Weights of a small image classifier.
Training: muon at rate 0.023, batches of 64, held-out accuracy 42%.
Rows from block 4 of a small image classifier, named by matrix and row number. Rows with one number belong to one neuron. Each number is 200 + 20 x the weight over its row's rms, rounded and kept within 0 to 999. All counts start at 0.
After each neuron's rows are labels from the 100 images, of 14976, where the neuron reaches its highest value: "responds to" is what is common among them; "colour at peak" is the nearest of a few named colours to the mean colour under the peak. Only what is clearly more common there than usual is listed. The data: photos of plants, animals and fungi (iNaturalist). In brackets: how many of the 100.
# fc1: MLP up (model.blocks.4.mlp.fc1.weight, 1152x192), inputs 0-191
# fc2: MLP down (model.blocks.4.mlp.fc2.weight, 192x1152, transposed), outputs 0-191

fc1.280,217,194,211,188,174,200,202,217,182,193,235,192,229,191,190,158,175,212,199,204,217,174,205,199,210,176,194,199,195,197,229,226,217,188,220,172,202,228,177,165,227,180,171,167,226,178,157,204,202,201,187,182,203,193,201,184,215,205,195,218,176,238,205,190,201,236,196,223,208,205,222,224,190,177,151,193,196,215,215,191,205,201,209,172,215,209,194,225,198,214,192,209,233,215,172,199,215,222,211,215,217,170,216,222,207,207,199,187,216,240,193,209,211,227,198,197,170,181,197,173,208,171,224,176,216,221,153,217,196,197,237,246,170,172,194,196,230,204,204,157,227,219,179,158,209,178,197,195,225,195,183,200,203,187,155,196,222,164,202,208,204,173,240,186,176,204,212,210,182,203,192,216,192,206,170,195,181,200,209,215,236,231,227,210,200,205,225,227,219,224,190,178
fc2.280,157,209,197,198,181,205,190,190,192,219,237,215,187,194,148,208,200,189,230,190,181,182,242,234,171,219,210,205,152,222,178,184,227,206,208,218,231,192,174,194,230,222,224,213,150,214,191,171,168,216,225,189,222,197,197,233,139,198,225,181,206,198,195,228,200,216,190,187,176,166,201,225,215,188,185,196,212,188,185,236,232,181,203,216,210,168,215,167,210,198,193,186,217,189,177,200,198,183,230,232,170,202,221,191,183,193,228,179,162,199,228,210,188,200,186,211,208,206,185,196,203,202,200,197,210,186,232,197,181,153,220,172,236,203,210,182,196,195,200,211,217,192,208,178,224,203,198,195,193,195,177,233,210,188,221,203,219,233,191,207,222,195,180,224,234,175,187,171,227,183,185,201,199,187,199,180,221,208,204,236,184,218,215,189,186,226,207,197,194,223,190,194
responds to: class Insecta (81); phylum Arthropoda (81); order Diptera (30); family: Syrphidae (27)
colour at peak: yellow (30)

fc1.351,200,173,163,203,200,180,211,184,186,186,247,205,171,197,201,179,219,166,217,195,203,166,208,248,229,177,223,190,183,210,174,203,190,186,196,227,198,163,213,170,175,192,226,169,208,187,188,182,197,171,215,200,198,174,208,197,181,203,205,198,182,206,196,176,234,213,192,219,175,173,195,246,210,193,204,234,199,189,218,200,188,230,183,176,207,208,229,178,178,211,210,166,201,206,198,181,217,188,206,220,183,188,238,213,145,196,218,221,202,161,186,221,186,187,183,174,205,170,194,196,187,208,220,164,211,215,207,190,185,183,198,194,192,209,198,224,220,196,200,175,202,214,198,189,202,220,217,205,221,241,216,230,242,183,198,190,221,254,232,205,206,212,222,223,170,209,187,197,189,217,157,203,184,210,214,198,200,227,201,225,212,200,210,229,243,190,231,217,203,164,190,222
fc2.351,185,205,196,182,154,208,192,205,197,220,195,220,199,183,211,190,205,222,215,199,206,219,180,184,184,188,180,185,165,195,224,209,182,146,204,193,196,237,201,214,209,220,190,181,245,204,224,196,194,191,177,196,209,199,161,226,177,181,211,234,194,167,146,190,195,171,221,218,194,243,143,148,176,206,175,178,226,197,212,196,210,175,209,188,210,188,175,199,190,187,182,210,172,224,210,192,193,208,192,211,213,210,213,213,235,240,191,203,187,248,203,198,195,209,179,190,209,186,197,230,195,220,201,236,222,195,229,185,206,220,227,183,200,216,208,172,190,175,241,199,173,180,229,214,234,195,186,205,194,163,199,183,174,210,203,194,179,202,197,200,197,184,193,185,210,226,232,244,170,234,218,199,203,226,181,190,170,205,193,222,198,199,181,206,215,196,214,208,202,231,202,203
responds to: phylum Arthropoda (90); class Insecta (86); order Diptera (30); family: Syrphidae (28)
colour at peak: orange (28)

fc1.320,237,193,212,196,171,223,190,194,174,190,191,216,248,178,193,187,202,225,210,178,200,222,190,216,208,162,183,162,192,196,209,193,213,193,192,223,194,177,190,185,236,166,205,156,204,181,194,229,219,173,193,194,171,194,210,202,221,192,201,219,172,199,184,162,187,207,189,196,215,203,210,219,196,212,175,231,143,199,219,205,227,205,209,187,150,229,187,182,200,212,196,185,233,210,201,230,230,190,231,179,193,228,194,230,217,184,209,188,212,192,224,214,202,217,211,198,178,196,148,181,163,223,223,200,231,201,214,246,186,225,243,209,178,220,181,187,202,174,241,191,209,190,191,206,217,209,198,194,207,188,196,208,211,191,215,201,214,198,202,218,209,191,245,203,216,204,195,173,222,240,179,187,184,192,176,216,169,209,199,241,201,207,196,203,195,208,198,222,184,235,220,170
fc2.320,182,180,211,189,204,210,210,197,194,205,219,191,215,208,191,204,195,171,215,193,193,184,212,241,237,200,199,215,204,208,197,172,195,213,192,153,198,212,196,181,202,192,199,221,201,217,183,184,197,186,226,178,213,179,176,203,167,224,189,201,200,193,184,214,181,206,210,224,200,176,216,184,197,188,180,203,198,209,224,214,200,180,204,180,232,155,216,187,238,218,205,195,171,196,219,162,182,209,203,240,203,179,209,150,208,198,223,194,172,243,232,218,196,212,184,228,207,174,193,210,168,191,187,239,199,168,219,190,183,144,218,158,229,197,192,227,202,202,180,237,214,234,214,200,180,188,235,180,195,214,183,215,157,230,191,213,215,245,200,248,212,191,199,187,239,191,195,186,226,173,203,198,201,204,197,165,170,202,208,243,181,223,180,186,217,213,196,185,206,208,189,213
responds to: class Insecta (81); phylum Arthropoda (81); order Diptera (32); family: Syrphidae (31)
colour at peak: orange (30)

fc1.116,199,208,201,239,219,155,186,152,186,201,217,170,209,201,224,171,208,203,238,205,134,194,194,212,179,194,210,218,175,193,208,205,190,191,204,186,204,189,217,204,227,203,204,216,223,176,198,198,210,220,196,194,194,189,188,198,169,207,205,211,203,218,226,261,183,193,214,233,189,198,239,163,207,235,193,203,200,208,207,199,170,192,210,220,193,181,195,187,193,225,191,172,189,219,168,191,185,221,223,188,194,203,194,201,220,175,240,160,216,199,179,198,204,182,211,180,203,183,204,220,204,210,162,213,200,191,151,156,204,180,221,198,230,211,207,192,243,197,194,227,214,213,203,179,184,177,205,183,188,192,171,230,255,208,185,188,206,208,183,218,204,243,207,202,198,211,215,178,231,193,226,230,191,202,195,211,188,214,176,230,198,216,207,165,195,167,172,189,208,216,181,211
fc2.116,194,205,214,178,214,242,197,238,210,207,190,194,209,184,172,207,226,210,183,186,222,240,196,179,217,201,197,169,223,202,180,164,192,230,159,222,244,212,159,162,173,186,228,201,177,195,194,224,195,176,200,196,205,204,212,210,193,207,189,218,211,202,183,216,214,182,184,205,231,193,203,228,175,163,203,242,194,205,155,160,214,213,189,217,229,153,228,219,213,197,220,217,228,210,183,205,195,177,205,219,204,182,231,181,191,200,212,201,194,200,200,225,214,203,200,207,179,194,226,190,210,170,232,186,200,177,183,195,190,235,213,238,218,219,199,204,217,214,230,211,198,180,188,158,235,209,169,195,189,217,228,181,196,185,215,211,182,212,220,179,171,183,199,177,201,187,209,210,155,205,196,189,158,209,165,182,224,204,200,229,201,190,203,174,188,201,213,161,191,195,211,223
responds to: phylum Tracheophyta (25); kingdom Plantae (25)
colour at peak: brown (52)

fc1.309,213,206,221,203,204,206,189,188,197,219,208,208,196,216,158,166,196,232,190,206,233,221,218,220,232,217,191,195,221,172,224,202,210,169,199,185,228,221,217,169,185,211,186,193,244,218,186,174,213,183,179,192,197,202,178,194,189,203,173,204,184,182,201,188,190,222,219,208,203,180,248,210,203,204,169,214,219,207,225,215,175,164,209,200,191,202,197,236,203,235,236,192,193,186,222,191,172,192,165,187,209,235,241,191,212,192,235,234,205,214,203,208,196,181,224,243,193,194,224,193,152,202,177,208,200,226,180,214,190,188,160,201,169,176,189,172,193,233,185,205,184,155,216,201,166,192,227,161,175,215,201,218,185,222,231,177,159,210,210,202,202,200,223,216,183,202,189,202,208,182,175,185,215,165,170,234,177,211,189,171,220,203,215,211,220,199,202,198,194,213,217,193
fc2.309,175,214,170,185,189,191,206,186,190,187,187,192,211,195,196,197,195,184,198,203,154,198,201,197,169,200,226,179,190,224,189,193,202,212,206,209,156,193,180,191,203,159,203,214,221,204,226,218,170,205,212,193,217,199,177,182,203,219,204,170,200,219,185,182,200,212,194,165,209,215,176,171,229,250,182,246,211,215,226,198,227,222,160,208,229,170,242,224,171,164,163,210,184,213,197,188,253,187,255,227,222,204,183,214,193,212,199,192,230,175,194,194,209,210,221,211,225,190,164,192,201,216,205,213,178,191,232,228,215,157,187,198,203,176,191,223,210,183,190,209,164,196,214,208,212,200,225,219,212,205,228,178,232,199,202,226,191,212,209,208,201,181,196,192,185,151,170,223,182,158,195,196,202,206,187,210,225,193,213,177,204,213,186,224,198,203,228,224,200,201,173,191
responds to: phylum Arthropoda (69); class Insecta (68)
colour at peak: brown (49)

fc1.153,212,194,205,179,193,242,230,192,132,164,171,208,186,183,234,201,237,200,174,238,180,217,199,168,203,201,221,247,198,202,216,228,204,236,216,197,222,189,213,199,202,232,182,243,167,208,201,184,166,161,187,235,155,210,202,187,202,225,205,185,193,208,169,200,213,188,210,187,222,230,223,186,222,215,174,199,187,217,150,192,191,191,206,217,219,195,185,219,220,185,199,223,216,188,199,215,195,206,195,165,190,222,224,198,207,186,197,190,165,201,184,227,221,196,188,203,178,195,178,201,190,192,174,207,199,232,217,226,175,192,221,211,203,191,198,226,223,185,187,195,198,180,187,183,202,212,197,169,186,216,207,203,206,166,216,232,196,194,210,171,193,210,185,155,184,196,209,197,217,182,208,206,198,203,197,208,192,219,213,248,179,184,210,217,184,212,177,238,197,179,222,233
fc2.153,193,222,161,204,197,222,198,225,172,214,194,193,208,227,193,185,194,204,217,182,210,232,203,189,204,231,160,186,204,205,200,220,181,243,173,212,211,212,179,225,209,165,208,194,193,216,193,210,196,210,213,210,225,232,255,252,205,205,212,157,204,176,176,169,207,227,233,189,204,172,187,172,212,199,198,191,231,170,214,216,210,207,214,186,196,170,203,198,222,198,225,184,202,209,186,168,223,192,222,184,201,172,194,181,216,228,214,207,191,169,181,152,232,215,170,195,175,187,216,215,238,176,184,203,226,190,153,204,187,202,185,202,169,222,165,220,184,195,173,196,188,186,175,182,199,201,223,191,170,195,191,195,208,217,184,202,183,236,184,238,180,230,196,227,212,180,216,219,204,200,176,165,220,188,215,200,199,176,205,218,228,196,211,170,190,207,205,178,218,197,223,205
responds to: class Aves (83); order Passeriformes (58)
colour at peak: white (38); pink (34)

fc1.1,168,221,226,231,237,194,170,203,169,166,213,202,266,195,228,207,191,200,208,176,212,226,200,200,203,217,188,164,220,219,216,207,227,230,215,202,227,194,186,213,210,170,196,206,150,207,202,193,211,210,198,205,158,207,188,218,160,239,178,199,210,218,176,198,211,200,169,215,204,218,194,185,165,221,193,206,220,190,238,213,187,195,191,155,225,243,201,181,189,201,204,190,177,189,197,182,188,181,196,216,181,206,189,193,211,180,175,196,246,202,211,205,175,217,189,190,189,197,170,196,187,153,218,186,221,207,225,189,210,208,179,220,196,185,205,168,210,169,207,223,189,262,178,186,213,205,181,198,213,168,179,181,222,198,194,211,192,219,181,207,238,209,206,169,190,174,199,198,208,232,193,203,224,217,199,184,215,204,221,219,191,199,184,181,192,176,226,207,183,182,196,223
fc2.1,208,215,165,180,199,196,224,183,203,194,188,175,168,198,202,215,218,192,231,213,223,195,229,187,198,214,197,199,200,199,213,211,169,172,212,185,181,168,201,223,171,209,184,201,247,176,209,179,159,200,174,198,211,203,193,202,214,187,198,196,218,173,204,217,210,187,179,171,160,192,182,211,181,214,201,174,233,182,169,177,207,230,239,214,205,183,204,199,228,198,220,256,225,219,206,140,215,204,195,212,202,172,217,226,229,170,224,211,181,233,191,180,214,197,200,215,206,191,245,229,200,227,206,193,159,198,195,260,216,211,218,210,199,208,212,216,205,202,191,184,199,165,210,244,176,213,205,209,189,201,193,217,212,201,194,203,194,169,202,186,208,180,194,227,190,211,203,214,211,187,218,204,196,167,191,197,182,214,143,185,206,168,226,225,197,213,201,233,183,181,179,205
responds to: class Aves (93); phylum Chordata (93); order Accipitriformes (32); family: Accipitridae (26)
colour at peak: pink (27)

fc1.269,166,196,199,225,173,198,221,203,209,238,223,208,209,195,226,214,188,172,214,200,203,159,232,192,224,221,162,199,180,221,188,191,214,235,221,220,204,208,209,190,190,199,224,241,194,174,196,219,151,190,202,220,216,199,225,183,210,209,203,187,219,191,134,184,211,191,187,198,176,223,226,203,195,203,197,181,238,195,201,211,183,198,175,163,200,236,228,220,215,235,177,169,188,185,182,199,243,204,236,227,183,199,213,192,207,192,231,185,237,164,197,178,208,147,189,179,188,177,194,201,140,214,218,201,202,203,214,193,208,190,200,229,185,197,226,193,189,169,172,196,216,196,216,206,188,180,190,194,216,227,212,191,204,239,187,190,176,222,188,216,176,212,196,199,156,204,206,208,229,208,203,202,219,176,220,217,206,207,177,194,210,215,190,211,202,181,205,202,191,161,190,200
fc2.269,222,203,198,218,198,227,252,175,203,168,180,215,180,247,179,185,249,200,195,197,177,203,160,189,179,187,207,218,218,184,197,193,186,209,221,197,197,206,206,198,193,183,201,199,245,191,190,201,240,206,203,190,191,197,178,196,184,214,221,175,187,199,197,192,175,164,179,211,194,237,193,191,189,171,201,211,177,209,234,193,202,211,223,226,232,181,157,220,222,158,171,231,185,194,214,202,201,206,175,185,196,192,224,167,228,215,195,201,186,200,224,205,201,218,211,209,179,225,162,203,202,176,195,218,194,187,193,237,194,239,210,179,175,191,190,211,191,197,238,230,218,205,185,202,237,193,208,236,178,180,225,226,221,173,228,202,171,202,215,203,188,194,168,181,220,222,173,192,161,185,204,168,179,231,176,176,183,181,231,186,214,186,196,199,203,227,191,205,210,227,218,199
responds to: phylum Arthropoda (64); class Insecta (62); order Lepidoptera (34)
colour at peak: brown (59)

fc1.164,203,210,176,211,260,193,183,225,179,189,176,188,194,221,220,218,223,182,225,177,191,200,213,207,172,241,190,216,225,210,181,174,176,224,177,221,244,192,229,200,196,198,213,210,171,229,215,201,194,191,188,198,217,203,223,216,163,163,198,191,198,193,199,208,189,175,231,214,221,220,187,200,212,212,221,223,193,191,210,179,237,204,215,178,201,219,211,179,148,206,200,202,169,214,191,191,195,165,199,182,196,212,185,202,205,195,222,216,212,202,198,181,220,195,179,221,209,179,186,218,182,166,173,176,202,164,226,185,219,211,207,232,185,209,213,222,235,193,219,238,199,232,208,197,211,219,258,209,181,153,193,163,201,195,162,192,217,216,205,240,194,198,176,184,163,192,186,191,208,195,210,241,192,154,183,207,187,215,209,189,191,190,177,214,200,203,188,214,226,192,211,207
fc2.164,214,175,205,218,183,207,182,174,199,196,221,159,192,213,222,168,200,211,201,178,222,162,190,193,196,183,180,192,197,220,210,194,210,194,182,229,192,189,185,197,208,175,207,179,197,203,161,193,184,189,189,226,216,196,186,230,205,220,232,186,205,203,196,226,229,200,195,197,170,176,180,244,211,206,222,211,223,208,207,204,171,229,184,198,226,175,212,182,177,184,238,200,243,179,222,198,193,233,189,228,220,188,208,228,216,178,202,203,195,228,188,187,220,160,190,195,207,215,177,181,153,225,230,213,183,214,220,213,175,211,196,192,215,206,219,164,174,225,150,204,180,146,206,205,193,189,177,191,243,219,168,213,192,200,188,191,208,216,184,198,190,192,238,192,230,210,207,224,173,171,178,188,239,217,206,217,188,182,197,220,227,225,231,204,210,213,222,217,177,216,188,176
responds to: class Aves (89); order Anseriformes (33); family: Anatidae (33)
colour at peak: grey (76)

fc1.595,188,191,182,195,210,214,225,166,198,209,162,197,200,190,210,219,214,175,211,185,181,199,219,158,180,206,212,188,222,237,178,154,189,202,182,234,176,192,180,166,178,195,190,170,181,225,192,213,183,202,176,220,203,238,223,229,185,208,203,164,213,206,248,187,208,185,210,195,178,201,212,188,201,214,198,196,168,188,186,188,204,190,194,226,204,208,203,214,167,228,211,213,176,205,215,183,226,180,159,216,226,207,178,195,209,178,220,219,218,191,199,184,219,180,180,230,181,194,184,236,223,207,177,183,213,167,224,216,217,214,176,251,172,205,228,220,215,205,209,214,207,197,216,231,217,220,200,198,190,186,209,200,224,217,217,218,238,199,190,223,182,194,190,196,197,160,179,206,231,220,188,213,207,174,184,182,195,243,196,209,202,184,214,194,192,243,170,156,219,178,236,218
fc2.595,207,207,215,222,205,197,194,213,188,233,204,199,201,213,176,183,221,190,202,166,178,204,195,217,206,215,170,193,188,174,208,173,203,174,184,190,227,212,183,207,200,185,220,184,180,226,161,177,176,203,196,179,199,205,199,228,207,230,223,178,220,220,173,193,190,240,211,219,193,210,191,214,184,195,239,203,206,208,183,202,209,186,235,185,220,210,192,178,200,189,213,193,210,201,213,195,164,241,195,229,181,208,187,190,215,220,172,201,190,185,195,185,225,216,204,199,169,179,182,207,208,161,231,186,207,214,220,174,202,168,197,192,186,219,178,184,175,204,169,185,191,201,195,242,200,180,227,223,232,166,194,221,189,206,197,185,191,186,209,183,168,193,209,173,236,188,214,224,192,140,205,202,210,217,224,197,191,197,225,201,228,216,214,227,179,182,260,282,190,193,197,169
responds to: phylum Chordata (95); class Aves (89); order Anseriformes (33); family: Anatidae (33)
colour at peak: grey (82)

fc1.312,230,193,208,192,200,179,217,193,189,197,205,203,209,216,225,188,205,166,209,174,212,213,238,223,195,201,215,207,147,191,177,220,187,198,164,208,161,196,234,206,210,202,208,221,220,209,169,213,203,223,183,219,187,203,187,209,193,201,164,196,182,189,181,186,203,186,184,212,170,212,220,173,185,246,194,228,194,182,217,235,175,182,199,187,196,169,192,221,202,213,195,198,187,213,231,196,209,178,241,211,160,194,199,168,218,179,185,206,206,187,173,206,214,229,231,207,212,190,181,139,218,167,193,223,196,220,238,200,185,185,168,176,179,212,228,219,200,203,193,205,221,183,190,180,207,154,197,221,194,255,205,234,203,202,215,240,190,205,195,207,190,222,219,195,194,207,198,208,220,235,184,187,198,219,211,220,186,174,214,208,185,187,204,240,206,182,195,226,191,150,224,218
fc2.312,184,208,195,202,218,188,229,203,219,183,211,193,200,189,192,200,187,199,207,153,177,190,192,199,203,182,167,192,197,169,195,213,197,213,247,208,207,244,191,180,191,222,193,180,206,201,223,228,207,205,240,192,223,209,194,204,202,242,208,177,141,200,196,189,220,223,210,213,206,216,207,193,191,180,186,207,173,160,198,196,205,191,168,194,143,178,229,197,197,215,215,243,187,199,192,190,172,210,187,198,194,209,216,220,243,188,198,219,194,232,204,198,175,214,200,209,172,199,187,220,164,225,186,180,166,210,209,196,217,227,194,182,210,167,225,204,183,179,209,198,169,217,190,218,191,201,243,172,208,167,198,182,223,181,158,205,198,254,220,188,203,189,223,214,216,200,205,168,187,193,207,153,210,190,175,234,208,211,201,207,219,207,180,246,181,207,212,209,166,223,210,205
responds to: order Lepidoptera (40)
colour at peak: brown (52)

fc1.318,220,208,217,196,192,191,185,215,178,184,209,209,200,200,172,191,197,204,240,209,189,220,227,188,192,176,196,217,214,204,211,183,208,217,209,176,236,199,201,190,184,215,218,194,198,153,171,173,208,202,196,195,251,185,212,180,195,214,191,199,220,184,197,165,187,208,207,212,188,176,224,223,174,230,175,226,224,200,210,195,236,197,223,175,237,195,174,190,225,226,230,237,206,183,166,234,235,214,191,203,214,201,223,148,202,200,226,196,165,131,188,205,241,201,188,190,234,195,193,208,200,198,200,194,209,204,210,160,200,197,217,209,219,233,180,222,189,191,169,197,169,236,210,206,227,180,192,201,205,158,198,186,223,196,221,209,172,234,184,199,221,192,187,195,179,226,233,166,177,190,194,242,230,197,199,180,177,195,184,186,207,186,206,197,202,210,175,185,207,193,209,197
fc2.318,188,172,186,182,198,241,212,179,199,194,198,256,183,224,206,208,240,224,178,180,203,167,183,164,181,224,209,188,247,228,197,205,170,205,182,220,190,200,205,208,236,191,223,211,202,219,222,211,228,203,180,214,155,208,200,224,205,195,194,212,160,228,175,216,231,217,174,195,180,187,222,186,223,221,177,189,212,214,230,211,173,229,206,190,173,202,217,199,201,194,193,165,225,170,180,186,192,198,194,199,211,201,185,209,183,202,178,182,226,239,193,235,202,200,224,181,200,175,163,210,181,171,180,171,200,192,205,210,214,168,186,220,198,207,216,199,151,211,177,208,238,245,215,188,177,188,201,211,181,205,154,204,200,191,202,204,170,188,227,251,194,189,207,197,187,214,220,205,214,223,204,196,183,169,220,231,187,180,217,215,194,197,190,192,195,204,198,213,191,191,224,198
responds to: class Aves (85); order Charadriiformes (27)
colour at peak: grey (76)

fc1.307,222,209,178,230,201,218,195,234,203,189,227,209,200,188,178,215,197,212,177,198,149,220,223,158,205,205,201,228,182,192,194,171,196,195,244,201,204,188,231,205,190,224,219,205,224,183,170,176,176,213,200,189,221,216,178,215,189,224,161,192,228,169,226,165,205,189,190,181,170,229,237,210,169,236,191,189,184,218,202,217,198,199,230,215,204,222,213,186,198,224,209,191,227,215,181,217,207,204,169,203,188,185,191,213,205,216,181,164,206,242,226,197,205,183,198,189,194,223,216,201,188,207,228,161,201,190,191,192,190,221,209,196,180,144,198,185,209,200,176,153,190,199,193,182,186,187,209,165,208,217,215,221,207,209,199,199,186,212,162,190,160,213,240,193,224,199,193,182,196,199,231,217,199,210,218,193,209,190,201,272,186,182,206,188,162,218,189,194,185,216,209,189
fc2.307,171,187,152,217,194,197,219,218,229,213,177,183,220,239,218,178,200,190,212,193,204,199,210,204,212,204,171,215,212,201,182,195,216,232,179,191,207,206,183,206,210,167,162,211,196,217,212,231,234,175,208,200,180,187,201,207,180,184,208,235,199,190,171,177,211,210,201,192,222,222,186,190,205,143,202,212,219,189,161,194,237,215,249,188,171,241,228,186,223,190,169,186,181,201,237,158,196,188,195,185,230,186,205,180,190,166,210,216,192,178,175,192,197,195,197,210,202,201,220,187,199,217,173,202,214,214,215,228,217,203,183,206,233,233,213,205,182,178,173,238,206,224,197,226,231,205,214,219,177,193,198,196,217,210,177,183,199,149,220,177,204,190,192,215,173,225,228,203,179,206,222,223,216,168,185,200,211,196,197,235,200,181,211,215,166,204,229,183,179,220,183,188
responds to: phylum Tracheophyta (30); kingdom Plantae (30)
colour at peak: green (30)

fc1.565,213,183,215,188,207,177,170,196,228,234,201,177,187,219,193,202,200,214,179,174,225,175,196,224,183,174,204,204,203,224,181,160,196,205,178,222,190,183,219,195,207,196,217,187,200,190,210,241,163,235,223,164,221,198,225,199,194,181,215,180,200,177,153,201,206,182,203,213,179,182,219,182,205,212,187,192,203,198,210,179,197,227,221,185,200,183,209,187,185,184,216,251,185,203,181,170,214,211,221,187,181,199,201,226,260,180,208,224,214,166,200,202,181,192,199,178,196,206,164,211,187,194,191,215,182,188,186,207,170,198,235,195,228,217,224,207,244,214,217,184,216,193,204,206,235,210,197,181,203,181,189,213,198,204,218,172,187,147,193,206,195,230,203,193,191,172,172,190,225,234,212,202,158,221,201,188,171,173,247,216,227,241,186,219,172,220,224,199,197,185,217,190
fc2.565,218,212,214,211,173,178,206,207,183,159,211,190,211,228,215,212,224,195,200,188,195,178,226,199,211,213,169,165,184,189,223,209,197,177,213,194,186,183,185,205,214,238,207,186,164,193,192,209,229,200,225,244,189,193,211,188,172,193,186,228,190,173,230,233,174,201,161,224,196,252,169,247,164,202,188,196,227,212,225,163,247,207,209,209,226,181,185,175,231,181,181,196,205,182,211,224,191,199,184,199,207,210,226,174,190,205,186,197,214,226,228,191,189,226,177,225,174,218,218,160,231,172,207,206,183,184,225,214,205,161,198,184,198,205,189,210,197,215,203,220,198,225,226,211,177,183,217,241,212,203,179,196,179,183,199,176,195,217,205,208,204,190,219,207,193,196,197,179,207,218,180,199,220,199,200,222,192,209,166,193,197,147,194,217,222,164,185,191,158,196,210,217
responds to: phylum Tracheophyta (25); kingdom Plantae (25)
colour at peak: brown (54)

fc1.496,205,190,176,171,201,171,195,222,191,189,202,248,212,213,216,191,204,212,202,220,165,172,190,211,213,229,209,214,214,216,197,190,202,202,201,182,194,216,227,210,194,192,206,202,207,205,163,195,218,183,208,186,217,188,222,187,210,204,148,183,177,208,153,186,196,189,197,199,204,181,203,185,166,221,205,225,234,180,242,195,200,220,202,191,197,220,184,166,196,236,221,199,205,168,220,205,222,154,245,218,205,206,194,173,159,186,190,189,218,165,182,197,186,212,183,204,180,172,183,227,191,172,186,191,194,214,192,198,195,156,214,195,233,216,199,230,251,202,173,198,218,244,194,237,214,179,204,208,210,185,217,207,214,208,233,205,200,203,207,173,246,221,214,183,189,207,201,217,202,175,245,217,223,166,187,191,211,222,229,176,203,183,191,227,206,197,181,210,188,169,228,196
fc2.496,197,195,209,239,209,238,202,219,165,203,188,219,224,186,200,206,222,234,193,191,213,184,226,186,216,192,210,200,186,198,192,221,194,196,197,215,205,212,197,200,181,194,188,208,193,193,228,218,187,218,167,223,158,208,173,192,209,206,209,212,194,205,209,204,222,180,223,200,160,217,198,221,230,223,209,240,206,207,165,187,202,229,202,199,206,171,177,200,234,183,205,208,209,208,191,225,201,212,151,215,214,163,180,210,188,190,228,233,221,206,196,215,200,229,207,177,212,169,165,229,149,203,200,148,233,193,197,168,213,182,195,207,197,179,215,207,163,194,206,199,197,219,187,199,218,196,216,173,162,191,140,204,230,171,230,205,188,196,189,185,206,205,203,220,231,189,250,178,205,207,192,193,174,201,206,174,202,195,170,182,230,186,157,178,184,231,208,198,195,179,224,187
responds to: class Aves (89); order Charadriiformes (25)
colour at peak: grey (74)

fc1.99,203,186,235,193,213,177,220,185,166,235,188,167,187,195,226,208,184,182,221,217,191,213,203,214,190,191,210,201,219,200,217,191,189,236,216,177,191,193,179,202,200,220,214,196,192,228,186,196,211,212,213,167,188,224,201,234,191,204,203,181,187,204,250,192,192,164,209,216,185,203,198,217,186,213,232,240,230,203,206,210,214,202,200,186,230,223,197,191,225,196,198,170,237,200,213,206,176,252,199,233,225,174,208,169,223,186,179,213,205,217,185,210,220,222,146,223,250,189,168,233,188,174,211,189,218,204,192,195,185,194,201,198,212,199,198,231,197,206,180,190,182,229,197,209,193,191,209,212,190,180,198,191,195,204,198,206,189,166,200,208,243,165,165,187,183,202,189,207,215,185,216,174,206,122,209,195,212,220,203,205,161,194,190,181,172,166,175,217,190,225,217,176
fc2.99,258,180,176,222,202,182,216,206,236,182,239,230,180,216,196,195,158,226,198,201,221,206,204,191,205,202,205,190,203,191,195,199,189,170,195,215,170,222,179,179,189,217,187,212,198,189,208,178,235,195,206,188,188,193,169,179,213,194,218,217,172,216,198,235,176,188,209,194,183,218,191,196,227,199,207,190,202,212,151,190,235,158,187,216,203,173,236,226,222,185,212,197,202,192,241,230,206,184,179,189,218,200,159,231,205,185,244,209,214,214,192,207,241,212,200,196,166,190,235,205,182,204,185,192,190,194,182,210,205,176,226,223,196,181,205,166,216,195,226,242,220,230,190,192,200,188,203,192,201,219,195,239,188,155,199,227,230,202,191,166,189,196,176,171,194,156,199,173,191,199,190,204,189,223,155,191,195,179,214,201,229,170,204,210,212,214,210,193,194,204,182,213
responds to: phylum Chordata (94); class Aves (93); order Anseriformes (44); family: Anatidae (44)
colour at peak: grey (77)